{"arch": "resnet", "model": "multi-label image tagger", "dataset": "aerial photos of the United States (SatlasPretrain)", "image_size": 24, "crop_scale_min": 1, "translate": 0.06, "cutout": 0.4, "widths": [80, 128, 240], "num_labels": 7, "init": "torch_default", "optimizer": "adam_atan2", "beta2": 0.95, "weight_decay": 0.1}
Rows from block 9 of a small multi-label image tagger, named by matrix and row number. Rows with one number belong to one channel. Each number is 500 + 40 x the weight over its row's rms, rounded and kept within 0 to 999. All counts start at 0. Numbers have three digits each.
Before each channel's rows are labels from the 100 images, of 14976, where the channel reaches its highest value: "strongest on" is what is common among them. Only what is clearly more common there than usual is listed. The data: aerial photos of the United States (SatlasPretrain).
# convs0: first 3x3 conv, stride 2 (model.blocks.9.convs.0.weight, 240x128x3x3, each kernel summed), inputs 0-127
# convs1: second 3x3 conv (model.blocks.9.convs.1.weight, 240x240x3x3, transposed, each kernel summed), outputs 0-239

strongest on: railway
convs0.172:507491495445435473499583478503530490508541497505488502520496484501507532518428448566540487513537401402488522477508485495495513439489506476477436546463429565463434517525534501486533499498472435470483465509478518508522546468486469472498430370488517400515503464414478455514453535451548479469546510543441503484462423533529514476522460549488475434517431505496504489532504546431451471435538
convs1.172:501503473527447517498521464524430468536482543487568466525503493491461505460498536427484511513495474447501468529438499460570493508508494494507538496503377495442430507435527544530515512464526473418512478489529462510487420544461411454551492539490567480605488546546478547546441496590459463418481514455449468480527467514487573451483470471496439528531451512505427466465448433503529499472502470465461480467492453465520522459468461471524446476486450483466430467493377485467509503484442490461457484535549475417505532506502520432471480453462520436459486527525471462446463422490472424527548484613452579501452464463431449465513536574521503473532478489489488481432538492458497525466471458480535473475504455487456498524518460479514539

strongest on: railway
convs0.229:527408454500469407524523484410491429494564506491564490509476484522529503507534469452470471520489524529490448389456445504549574539568487494476459548527530441542533420474495495506525528462476536488489492391490451470506428472418530480491522500451427513516538518433497524491459493464477556499471462524500537493515445413503476469522475476434442460476490547502531477490476454505463445474495
convs1.229:539528455513423477495553495524549486448550463473434523428504518466466526478512521517468520609467554564513457491485477504463411497466508528464617491498513459472537521506541405529485532475517387473473479478521452466481492495518588474465543543487477454430537547514423530399590506464391394474501522497470433502625471456470486459525470450447519458497479493522435531471524498481505511558437470501551473491493472487500483479446510513519453490528478496480526458497494489459501561474558435465614460502513475482545551489495473479498481493459523502429463544548608479491490501543538489476476482519484459478472452443479505558493497494510459573507482470454546501504437490505479448522533509490504504456542496506492561495494488511444484

strongest on: building
convs0.97:483406510483506524557524571480480572536497492454571453503533516499478525520557578516460447518480510508393539484451478478473510464500568503504518567519458526487512462525508531531465501463415499444437519443514482535458455561511495537553403532540414568524505563488472478503505418461492484519525493490518512436470511505538509490554485453500545559454415500456515496495513466481489544593521
convs1.97:536448533482470459569522483469560490516418465467527424546485456430452500493542502456484531489475426421517464471457508526484470456485450468458479483475519436479510530479441463468521514503452483482498420486487395443443457486411482392473410459460467486487437505507433505505456484561484453486513468491490492491480475509439548490455473461433502476529464485493462498467471444457545490490519465507500488461510514447500525523470456510457549453497536493523528579528428483438477450469527473530457487540491417489482522521453548407488490537523531508472506492482505421484431458553503547465459488554404490545466590563460465437493496546478453518527499409469550464558530438478456526509487435472449431480524533508441505498456552537494533

strongest on: crop field
convs0.183:455498458467410481495504538537450432510505476506491468527503507483476450420468420512430488529528442472446455443501468490490517471532504481414473491466482541494444443462561500507424439421515444423498408466490507523474476465453495428495481405484518460486486469471446429490475485489554512476483508487488523440479455513497524466524501519485467404498437499537451489513522496389460480497526
convs1.183:514527470548495503529548504571456465486509527495558468574535548464483535461460525453501534482482526414436448521455472447532421532416526512474495469516473439451476540464541554457479484507507478460510437506531501493508520530463467507529480428485553491590503549518508523531482521578464502462502486457522438510530509518511478419496467558516567527444458438473464534505461459508536548527434495435504502505461452507552429461393482452575463479504453489477457474460496505470513534472456482434483491446509515503526552505523449477475493479444558451459454577566489523459462431475457354547537486529447487487453481440448465510514557540556495541464528487457452523424527527515446473464533537441512463458542486419478548515534475525457481

strongest on: river
convs0.132:497469454487518578517440529470450503463451486496558500513472485474505440433456569492481479454485543546522412524528422531567580513494521568530531480579522433576444476519509509517459404523573543498474475487517448448466468567562465534522504541531508537520497548543535565453492575480500504528512468519513448497446528479450456476468466483487484440490518461535458475465480517512518456554565
convs1.132:513490486498444493442530477475604535565432546485569562500517503523517523497482502449517531536475432498439500535488488491335522436559445557496410468504525566509529452586448532500505525442430425458474466536534502503515554457532487519449466565453521493448559525516484521573455461500453510495469521494477498503486523386438457506507465484441543435482476445426489539469593496495465515516473507489483473433508518452404495498505492546458504456534494478501588494487482487506471529510517534539617488536530486519490522529480512513436485471500496501499494447500549517541499603534521454522477428477506476524502475575496472487508462449478508488495476472512455443498580482453504457558487475512494490522508472570499526487429474456483546

strongest on: building
convs0.99:430506507443523457462473464544492422470460521551538533506527555478503455442504478472486484495482489563543502503545489525494509491450446484493492359502494496548458476493507504492488418534490508476474496512492416458482501543514445485459510505522539454465477525498504492414428509506503498444488495445512494537447589480482542441463486470378478495496515395504403492478480523509511470420577
convs1.99:475525493482502472313480523499527507649614532460509534491505491530570476509477524512518508524496523543471532517458475482504504433471518474490496486502578556522528556523459485484510475522517547500526517502498518483541458478488460472587597544535569446528478479565430496498491492491529536591479505493501532484467458529470501542547479505508527473482463428534582458479516455474505512480517462455503459522496537620537476507565493484499467444449514534524491372472578517538454535488493561596543528507426550510507478469533489519475489437523485392503460494485428479574482550463515499490548468575494566492515446487471463497514514453516475498469471533521509530494546525533470473492495487540494466520490439549517483472502457479510487

strongest on: building
convs0.149:465530424535529491513466506594476532536521479581579530384517498590523467488558572495505455521560566585545487510475475518557503570498522495528503433552517434602540510528504522517510498536517529500522522485558463457512481490482476577484524553462560541526497526484535496462459515518516455499486505448536480532494560492467394509498449418495507492514529462509488502496493554483561501498489
convs1.149:485494478491516501514507538507496573460478543550579587458519496536511508534480472516582520509511498556535514622531535513557440591448483548518454546540490501530534464452511565465499490531508448501516481524463547481520512463549544418496498483470506505502506456549481464555533550497427439454492508530497511515611481425388471482565500526523535450450523424522522509547607555498487531526447521508562450496501504465468461521463543508497541526585502529491571455495534548528566516534542484504509471487545514521492489502529464507445497539471499523554503507482543531543496614558480515527504480541534475509561530554542533592508454414452488478501599504415459475487531520485502529525529522533558492542494528566520504442464526497441489

strongest on: river
convs0.228:479516532483453558523491458513464472523532497482547494592532507470465402464499523401495465488527445451449483492544461517525489479476492460463433509520429480484503459471539561553457463453463509516487461468518548461457439544575492464519453480512555466532508548517514541436498517523521472470456542469436462405501455464424519498462521448471476509482427426468429490464509447480481512469592
convs1.228:540510505521457491496536475511490469551493477464443460553507514474475539486493519412459502528470515415463502482446524485486499493444517453472487466477457567484439489581484511468456464469437428419466391518514492480471525514457390497507422499508519477487492531432526521481374468542396519455511448470494490507440522533483493479496465527518472535455456452459474466523504444483484513539481479465470529495491488504518480484459445447506462488414502474489506542483363484490499484450412424433544511495464466460530536496494485587473478480488514444456484507527503496464476501407440402577504517589443443510461481534438414436505494499524479540502446500504493516483507501450475468408460521471469452481536443500473540522514484509495507

strongest on: crop field
convs0.231:467516438457431502488478555538437445513474464508475470516506496458473413422455431495423519495529436480439441493506495504507508477519472518410502503485492490488429441429534515519432449406524469480528399479506496523455456474501493410498475420523527462478496482523472472504517474524537523498463509492490534429513449518530511485497509483496464402452428494553473484504541487399474460523523
convs1.231:521517492524513517486542516550459461480502539489552492586540546509477542468511532444514533453490531401430485511454523490493463532373521513487487476522477477479458532499530552448497478488455481460501427494530527512520562528508431534521467421493558489551485554489532525536468509583480561471514433464536466516485546516510416449492473530524585521395438449449457548501450479532516547541400511452495525505479486503519429491417458474552479467504484505472462512437483493496494483485416509421477493408504508508533547517497446482501506474464558455472482535559488588456495460452461380534514459442483444506469466478456466480514540516562499600487521485455427514453544509518491454490521543496500508479543476451497578535525490517449495

strongest on: river
convs0.100:445495453456467530462451578526445502524439481481467480481522520407457420423454455522446530478496443473450450510523494481502530450524491530447521485473478472473428426471495502531458436426525470492544467480464467503466444476544502489495452465564496514485482505543505512468525493529505500521434497505512513463536471525547522479468491452510495397434432502557448464488562461382484428551509
convs1.100:545503485523505485465543511502423517524491507469550521603530526502489564470512524447521520451476562430371510523459497510466519542455528551554504432476468527489495511532503540430537474502434501470496426529521506506537572520523428564498469428484526489510485532470518512535435519567527560495561435461566467562456558508511428485476495505510533513433456513446504562479433479516540545548422540472415526526508497512507425506474441511490521496513506504503495551435490511492467441490372548442498466468516485489534539568485456497522500479492548497491522483542504545481501504455430422489494483385495470530506502519459483451539506524551508631508511502492413533483534476502543436529493572468517532475547481494490566560520501541493489

strongest on: railway
convs0.218:514469484461456477517574502488536504511553496499510496530511449485516540531428487482521494469508402411476487497512514500519519450483494482493425558470455554479467505514556505509532500492467468459501427487463525504478540523499486457509433351518488390535510486470466446523461531437521459489538497543430501485449379572525504497512448548478447446520457501459529468518496514441445487456554
convs1.218:504466456537491532536516474503432489501445528484527446556511479479467507475473506421492511533495428478515485552443505456552460511504486484498550503508367501447467461466502530505500503449507454400510465497496465501483441544479444458548501543488538453533490523523476521510455513589434474392474505449433466471516468511484583426471457449485429520528441481512432458492495456488552507479499441467488492455535441465522499469441465503507431487481461509466435475490385516467544473494453493438466484544549487430480516488477522459463506473452526423441472540498486454420481444473476455512531489675465592497473465517443440493498533547496483498503473512456480460434482457464505521498464491471540457472500458461475499535502474474493542

strongest on: river
convs0.205:502471459495432521499478514508430455511466455476534485558521498422477435442411466446460509467484482485441425475542452492521547503486498477439509514520480441500485426441540507529467460410501494481517460450483500486457405519537519456490465478497500513527473546540471520482527497501511534490449517504444542425510415458497510470469524480447431453463427502537476463448532431391437481512546
convs1.205:547512500515485514504562522522470498531486488480470498540533529486479539512484544434506518507490518414409498513465540546471462476361525528495512464520478535509474526620502506464526496500411450421506397472524500475501553502496449515507456414502523455431500558451509512483468496461426517483548440466531460540499486519493407455486467542489567512447434481447474525487482473494516512554408518433486583506466513461507459509418478454518481487449506518495488549479451520493528495477427418455541494477480492486558563511502468521483506496481531474425498536545520519454481510420477366507491467510450417467490460500454442502534511505521454587469519489479411535510463509500459406511523555485498456489539480481503546501514506536439519

strongest on: railway
convs0.207:522474482488465523496512517489495516494507530437441500515480485446512534504386450512504509462500369389454490485500473464472531397486449497442445511448437512427458505512507514503510489472481458484480446510451508500503495434521476461506397395517477432507490457521495490520491498478498503513520495544425512462495382543535533481497457525467477454497406509519542467526511481445466485471492
convs1.207:496517462510477499412487479527411538568469469488470524454521497459466509498450515465436487510455533497534479549437486468533495581510537539516599485467400576483463494505527491506492468479573454452492500478516466477505520480499434519525570484486528415494492535537460519457418472508466508477549501432484401533530512453512504467488467487495489529496479498516499476523439474484466473551507496456487530507554432558486434488471463509509471493445506483502427493485429538469495497465427536401481502515606558446544509474488467446487474484450497482468469487507487516434483468434429447505528446566479616450527499515434469489519462573538481458473415503449451504448447505448503540479431551412536483479514474464452583518545479534492475

strongest on: river
convs0.193:456485525443476574535447434462474458515531496426563506562511486487477435468521555400506390494524487477475541513532474535553538502504478513500489475537449474492515470465482556526481467480504552581466470488558477429466461547573486482548469503477520488518515546548545587434477561516519501504495493444486477430458471450426465493430476453482487558483461481488445458490509473546542482470561
convs1.193:516484494508435487376501486470549450609512454489402492455477469491468506464506483438460474547454516481456506473455527500426566474529500533459477482487489590472488469575498458469448494419447439442481429533501503479445488470474455545495435538463495488485561521453479504452421440472418538458468465488474481485470563469458553530532491446409518493481478519450451426503530472453430508537528498505508492489514502510490496472527467483472479503486492463481548502431411459494422501421481498444599476504458456526521519514475489580479476493495480470459539461502504530509484548487474477564482426541471409509441475527448456428469461450512475544528442459559509492511514484440487458450433460504446462466521464527471542498483486475530477

strongest on: crop field
convs0.128:413474471453406468501520542534487441515524491506505472520513500496451482446493439520469467538521454481448480435499453476499531465551517461435456478457491556501465406480565495507435461425489447397477429412488511523493492463452499454502477405501500457484497464444447433493445510475558510461466515475497526468468468526497535471549493532480478433515460509540432474510522489406467502505539
convs1.128:520509472555469497559549493550442492519530524499567474562519532443482524465469501443501523495481528414430435528459456452535395523466515505476499440508466438450475540442543549452498489523508481445502432518508482478508510520443484488532496442490559511598516538524494505538480536558485475465491501454510429498545486505511522408488501551508538526474477443495490531481467456497550552526455503440481511491468443499557419460388481439552477483510459491480459472454489514459504523465481473438480472464516530470513549526522452472471493488437562467445464579559508473479456429493461362539531509548429483504468503415449462510496548545545478558489544476458489508429514510506455472449541522422518446459547496414472551508517484527444477

strongest on: railway
convs0.208:528481488465449475512565496495529488511541511504491499520508473475516536517423446524525502499518398391480500463519488497494508443482497483458433539464436566466453511519540498495530504491476445464493438502460510509503542497483478449501426353505501398528500476441476455507460526439533473467538502542438515486453396540517513480524454550473462435518431503480514485528504523421447485447544
convs1.208:494500460532457522513525470526417483530470539497556466529513496489459507478478531426493529532488448467501471549432509457582474512500487493506544498504371499454440502446532541524498511459533460414515476492532465509490434536476433473558508549493562462561490555545465542536450505586449473414479521448447461481523469511493570444484466486503445525532450497510438466480463440507541500467491452453473489461508449467519501466457469476527436473488460490471430463486388514461548512483448496438453488544561496420499534494498505439465490467450515442459469542523472475430461441486464419527554472650457604493474471474427442491512535569513504459514480508475472475432514488465509521473479496468547473479498459485460499523516472475504529

strongest on: river
convs0.36:465536407448475476524512550508447459500451461523484509523484499444479421455453446512453539507576451494449480530494472474535583484580476597448496522518498520501425477469529515495441483421537494542529415525529529516436464423477507432529497439525542448446528452497511538514501506546550496541473499482471497435512470515517460474477526502512466395465457546542447510497510531448480471536538
convs1.36:485488517501547478508486501507522476488490513512532544624503510532500500503514503496481506438468515418509510491515468444485491581410509531496415511513524480503455540480535505423488486475436477478501460484506580500491594466496404556533451429519571501586537504490528521508469488688486499463490468510516497500560602476491419541553485532518499491436459509353446566541469521507502514556429485518509510498506506459486474506497480525501500517498517488452515497456533491519518503460418475427531494427496487535530492525487476436478510497490506484466498503497559582529503484466500447555529415462512406510489502599491518441498482496507495483481485455536367499487566522509487489514452546518452485498506505493494563502495499506479495

strongest on: building
convs0.137:533503504452495516474492526489537488543521545453449464503491508442520479489513450560509428566487502451513545422467397517479542472536572514468533468471446568462440533489494513492528485500463466475480569473534510591543500422415523504511445497507469515518532480412427462468514537492559470470554473403529502511508503446469461490604507495534490475484465472461458534524500455470437493579487
convs1.137:467507480511450490541517453546508493522497491529521454522528539471467489486507460473494575485481504430443447481430504516493447477528476450468481439451496414468428537415524504506467545404487506445485499519487434506493534518461506486522482517540524518558441514478496492526488513558587405512494479487466476472510490555526521463421507496462447555566503507511501604534420469497541508438529489476458464473473466446552431480456476466556500512481480463443417580531467462438538537510493463484455510545481437500457512490435447411505471523457547493479509541507526434476430399537499476466504478454421469516483546416443447465481547593482457561514521489491551468491515433547465458441537472487504497454505529460432485469537524536465464

strongest on: building
convs0.232:438508529478549472475492494559443467442409510559512581505493520502520448435467518456504482487481518644556476552537477512531511545466470485465523441565565468584482454520508489490510555559487512476460438513510449422490462534534457519472537508531524474421456470544495498552518472488536502502488565541534548556495546511456472496434515470489441482503544449518476431495490513546522458448531
convs1.232:536521473424467493487553492455472471523477532449530576501550499541521526465542580463553511399507430474468456492460486534446533441474492507600486479492502525478479490502397517454597490512484480470500464502570455595538449496531498453506465428485567472501579504505536513525483465514473526490489450494512534549497412471464508454527474557484452452465446414478476429455511426556422490488452535426464437480514486515410476469486518491430475437479473531499538465497495478489407466526538502507490489496458504499524530535516494452432487468515475444535498453521505465577518549472504455549505492512505512538463427559469464512559468412538552546506489522452500530501574490504491469501502508579517536472523466559515512491426504422458465

strongest on: river
convs0.227:540511442562491519382513544505551480505462513495460526443489443449530459545430469478524501457496482526518480522574458486506548530536447603555548518543520455555473517524489543532519446538553540525566513501537468502508520406447495488500540495550488490503528475564493568452580541522495478575557533499527515497407454501538509458520550492461469447503517489542468509433481426454486499518517
convs1.227:516561478557520492584556475558510516520362500493483511529545582481474548465509545481506531468493373453520474482479486478365542539478522556527375524466440589476515471579507494521487538473498549468491472547567514504499569545485513527446489513501516490336475546459580550528472479498553512459542480504532510548527486510543411493469500501494516508513465514462481568532516505499539540508536523488528514499589494506520478486482499557551522506488461489511474539551480466487534480487551492471518488514546507555533525536477503490496526498493550510488492528521489526461500498503515443456495516379489480506484481568489514455541530514512523391480482511516363506482591504532510506560499527477493522491522502479505512543550493535478534

strongest on: crop field
convs0.209:482520457467431495488479550545434453521489486510469466517519500457482419412463425495429532502523425460441432472518505519493478470505479492405497492479481502481439467440538512525446439415521454455531408484489490538466451500511497408496469410529527460500484490509480455495515465514539518483464511492493532431511450510513533483505499480479472412450423470551460495507540482393476468517525
convs1.209:533532489525504520476554501565431456495514532474541482566541557501469548463509538452513541474479526417404482516450533493517459514387528497484493468510452494479460536495528552487484478484466499484505438489531506498513541552501448524524486451487552483542472564489530531531469498559500575463517442454532462519455528532535434422482485532536596545404475441483472535500450472517516542534413502444480525512482493527530448483406466458573472463497478494481443512443452493495515492490425529430456497421505512480531571492508446509507483470469559470504476540577455579444485456449445388531522492478477477493470473462458462486513556525575497601486520498433446520448537512518500454461556553493506506471553469451485569539539491513456497

strongest on: building
convs0.165:464524436547526491492449514586484503529532478577584521402508471601505462478577557493494473529533583596536486490476474503558506589517503519516509415539543439605556490521490514525510525526512529505533512489548461452523494498445467548483528553467549534506488512465526498469445511494496490493489512453561524515496553512458403521507446423511497503526520473497468485500493558485567517499484
convs1.165:473496500459525492504517538495495551441509538546565579472521501547508505532507475532594520498500510542530513598536519522536432594456460534502470555529517483536548470455500556471502509499495444526527474500467528498519479471550559418495492478497513522507514444551481470551559553502430428467482501545479532489608492429404501491546500508498544451463526411525509515531607551513509517504444505518558450477498518457457501528480549501493551527606510523474591450488542531518569528513541489513508458500512495539483481481523486482435481535497482531564512508471521516542506591584504533495488469532542491506543523522543543598487460421425501510511613514420494455509531510508516515526531520555565513535473526581515465440452528477440492

strongest on: crop field
convs0.26:514488437479421503487482558521425443524462479504498476530519503442487432417435435483433526487499468482434419457526476503496510497499489518405507507501490471504447451440547495524459455424535468464528427494477476510466430491504495415491466440507501493510473517532469473491516470495528526489488510513482550435508431493515512465482495491457445400457422487550477470489558464385452457518523
convs1.26:519541476509506536480550536549438478514495499480517506574546546485486544490488552447512543491486538420386481521441546515497463523349521546490513472527471498490482534532512547463519481502453464463518431472553509482526552515514457546524458429479538461501496581501509531513491504522463542479528432456540450533491503528500423421500461540490591505435448445467455533500454470514514529546400517431483549520469490490508450493401477453550465469491482512492475508463478527489520513505418492433479494467518512498555568506509458485484498479475532473467480541561489567446491495444453371508519457477472487462480453482443454512547528525556471626461527491439418528477494523514474434496530570471507481481532475449497554514527500510450515

strongest on: river
convs0.93:479529509507446521504489484526453438520542471515514483576539493462480399463496494431478523488522435443446471482532470509528495475486495472428452513507446484481492462435538559554451438429464490513506443443502548514473419529567511422509467453544552444533505533498516523438507489533531465472443543471439438412531464452458537493517517454462472504469423454502435502490510458446481522496569
convs1.93:548514507520468487507560480540481468546521490465466464553519538480469554482513530459463530514478526419430497497464514495512472490407520436481493448488468578495439505591518511503472484457420470469468419502533498465481548548463410500520475485521565488498478563381540541488416464525455578465511447465498488505444536547509436474478487512547494541418482465456468500515488474493518524539445463452484544490483491500522484501445463456540455465425502486473471544465398490498536499460426414459521481461467489449529567487501465548488475492483542467468472529562482532446482468404459392556510512552451411505469478503450439459511529507544468620499470478481447515481516495486500448456546540478468473482549474472482539544527497511475519

strongest on: building
convs0.72:558483517482507528474484570470518518477596536537557473404515499566504488497572528480455574483467476492496426503513600591548470452472541602521469473470508468501503476471504494550492457502553503471589519474432477578476505492416478515469523512500487481502490519456548453473482502481420505475514453413482515525472570563535513512510519500531483446490509465519488504453461492564550447508538
convs1.72:465452499435494489487431516460512529512503524465520514467488477520492446514550470473534524578507510529455469610491519518520408511506421519462516478528464449514479490419490488489501451455462571489483441513468484499519557465519603428533522563563506508491479449565388487458613504481585466447440508482476492432524479488468527525557517475500469453496475444491500485503555478494546518458504514451516484461491510525460519514524538483467506449507508523414551477415477526501501550520563551472481458503488488469428457468480495447512506499533458494508456479461503501561502573484474505523496434466522538515517519453515511545455488447458457571544562499365485446509437491506485421483597458543528447498470490595510503484434495437509516

strongest on: railway
convs0.37:491493473471442459441580510528564513494519452528467490541488477552475525528439458609576471506543458473508561561428506438539523455536513520522495520526517589499432502506521496476510509518482479522464465491525543548559595465529450517551460429472507454466554441447450452567474565490557471509561515527485461495455470546531508512547522544553504484514511533540533472525473576503457473485544
convs1.37:490440503506465494538458457507475467552456509506530480600466463477459477495510463453481423508482441510498498498474480448562507563494496478481432476499469529460440501352533528520468511507506422448489500458431509446441384525440423390533492493512490509599490455531587469517426457602405451433505516509442484465518474520505531408525501478509481540419476508516464520521478503448490464497421512519426470472480483472524511479405481473505497570467466453443462501520486481486503480501450460484464465454518480492486475498465503526486452459482517461473512510488472480494469472502501472553512560594457531469477475459465496444492541536484474448494473486493499461447549497482453529437444414489484443498500477463450515495526454517450511

strongest on: building
convs0.125:542522530408473512482478507544467544504459497469541471490514528450530481431447555503473488492505529517526457505470398436479492515469541450540491497529538536497491512569464526510458474468536476484499529469525432493520447418499482552508528544415492599528486520454499497510510444538474427543515451471456391541490483402491525412501473493500489452509531414484504533442459493562517472539434
convs1.125:444546445537532464398454506550486455550521500469544497476502521438435474441514554480455478442504557426520430478499487497503546495535553459517617490490471516433487461533460501485525543493541442481485498523552445467462539458484500459517460413534539507513485496500479543506467528485489445525522521445479416542511493482486459554503455498520465472554484524533465547498540481474412502481511486482503472516638456541406469445555479599523449506461447490469489479485435452527377463513507473502492513533500451489541494497498505448517534506482446519443469447513522463519469483478482501450472499481432502493430493566454514467546460505501491558509517458507567524505509487499506514581471446454491468407453518554526408411540505518468464

strongest on: railway
convs0.225:523486485452461473514577491495539482511546494509510504537498450494517526527415476490535463480532413419494498488507488499509524462486503484490433554479437560484457513511556505496530507503459469470483425488479521504491543508482485448508434354488503384521516475440455453525468539445542470476542506539438512491453369540507494495514466556473456443520462505460521472542492510446437483449552
convs1.225:500488470534471525540520466517461476484455513493530445551512499491469498477482515412483520519493426449515466520434505458548461497496476482493537508506387496457440479462522525512509520438514461391506473492514463512481439540473436460544483527483551465563497541526502526515460495583433461398459511452426473457528473501476572428479457469489421515541432479509408457491483445515536512471505456454482478440513455435519510468435454486519429488483458497454436467501375497459534492487443475459474492545530478433482526489477521461462492469457519420431463549513493463436480431482496428519539494639461571494466459499428432475502540548498492473509474497475472453435503460470495516489465468483529452481500455472463497515502469463487536

strongest on: railway
convs0.140:559426423490472441438510510455461477515613504517547503470511475600531520488550468467505514496491481487518492423521458502524494476438520484461456535478554433502540476481476480513525521478479559499552537438483470522484427477415482489491522505454464548545453524356438514502486514431445500458514512519483537494528453446518430459497469545449463498443488562455502526516500478511469473527446
convs1.140:516513495458454488555532490509478497398613431490468542492515513454431514486505516499523527565470552484478426539481480499496462537500477521450610501461474434483520516474505464525506563479481509488491460465521429481460457535503600501472517525486516492521473552523489534434620513457530454460490522463438426450516484517503519503496478452460428449571481554499398534487543487513512461457568470475473504469473465513481557478533464507518479581617487500461556443490446497435500581506521522456557516555478442495524548452467504516527467485533479505446475513535533498498471513578519508480442536458468548462483487468467467538440530498553477587506565481517586481501381462514495452469494454458497530476515504545465481544514483485550529

strongest on: crop field
convs0.49:499493437471429511484478558524424453521456475499495477527520501432480426420432441483434532481501464482435422471530480498505516492501483522410511503504489467501443448446540500526458453417533473480530424494482477507457427490516498422491461444518505495505476517539477489490518478505524527502474510505483548431514432495518512467473499482462449405450419486555473467490556463384459454524530
convs1.49:525533487507508530474550532537442484516501505481522512582542544497486550489497550439514539484485540409383492522447545521491476522355524541503502466522470507496483527540511547456527477501431470456511425472551516487531567513520433552524453423484540470500500577493518530518473502531474550481532421457547459540482525520499413446501473534495588501426443456452463538491456476516508526553398525440466553519484501490501450500420460473535476472490490511493485516454474524491502494503394498433487496455514510495553565516505456489491499481483534476469495523561499571455500504437452381508513461461479473474485460495446456492544521517560479629469522491458409528487504518513487431505521572483502490487538477464497564526521503513450517

strongest on: river
convs0.144:496491494512439522494483493504447454508509470495530486562542495421469414445450483434483516456492450452453434481560435493525537480482505479451469513521450440488500451444531523548475431431475488500527471426487520498478411523572534459498473472525520496545478556510515543423510501505512474482443526498416436433521446441471535461483518478433455482475432495513431494458508433431475513510564
convs1.144:546510512510456488527559492533477505583505481471453497549530533482485535509500535456481525521491513443365510521487509519487490473416518487485510409496487600515458519645523505491493499474397468450486418483533504449494557532473435524512477461520550481437504567379522542483445495461452556485531452469502479514478511543502427504485500521529501535450469515449488510494492496479540511532437480449435573494474511481516495512472475460531481489430514499489479545476434515508572508466406390493543477499463480437539563497507488551497496508491528483428487532547510526444481495403475390534509505532451408478500493501471445497514529501521450616485503482509428521510489494496483425501541557470487456489535497478502504529527506519482522

strongest on: river
convs0.148:491490471492427521497481503513433450507487453486527480565525496429471414436424468439464505467499467476442433482541457496520537493487498471434505514515466456494481433440539520532455445406486492491511444443491514490458403520548522442495460462504518488527483542525481519466520492510521518487442523496437516416514417455482514472480528474455435463462418493526462477455520442402450491505551
convs1.148:552512503521486510508564508537474491539496489475475484549532535483478547502489537437496516501492518406406495513465530528485467477371529503491506456511475545504462525615508513471508489480408457429496401484525503464498553525479434514515462436516541467461494563427521520487454494475432538472537439461521466528485506532498413465477475532507551528431445478450468521500482477492521524547413502433475573504471500474521465507431466458537469477442503509484472547473431512493538497474415413457531496463468490475549568506499470532488497494476543465432488539550507533441482488412464369522503485518450411481486466503451435493527526511530458608476510482480420531495485502501471420497530549473488463488546481469496544516527501533450516

strongest on: crop field
convs0.110:480441444476415471505514528486460423516489465484520480543504510488482468432480436509427454528514484492443445412500431478490565491559525514422479499488475526522459437474583480490432478442512468421459426475493508481472462464454496453504479441445462489480494487482456456490446484470537535483501503497488549441472461485483510456504503525483436404514440523529469445485546483396441469487539
convs1.110:493520458528488507528532519545463461498495499491539481557511522442482507467447526443488516501487526408473420497440486481503413529440508533489502508524481451430492535472515526444499497517511436446504425480533478491501517483457494491509453414475546490564521536536479523502508498568413450454510490440508422520579482507483483410505455561476552485489435418466436531494464442503509500525434506412555501495458431463526440443383491448539447468490443505481484493480506510450508540459510442418510489496519500523533533511520471442463498487455516443432469562531540474496472451481471367510518449548436484467446468439427458529532509526513487506454512471461473517457495530500425457476532530435501453442513490435479530466518480530421502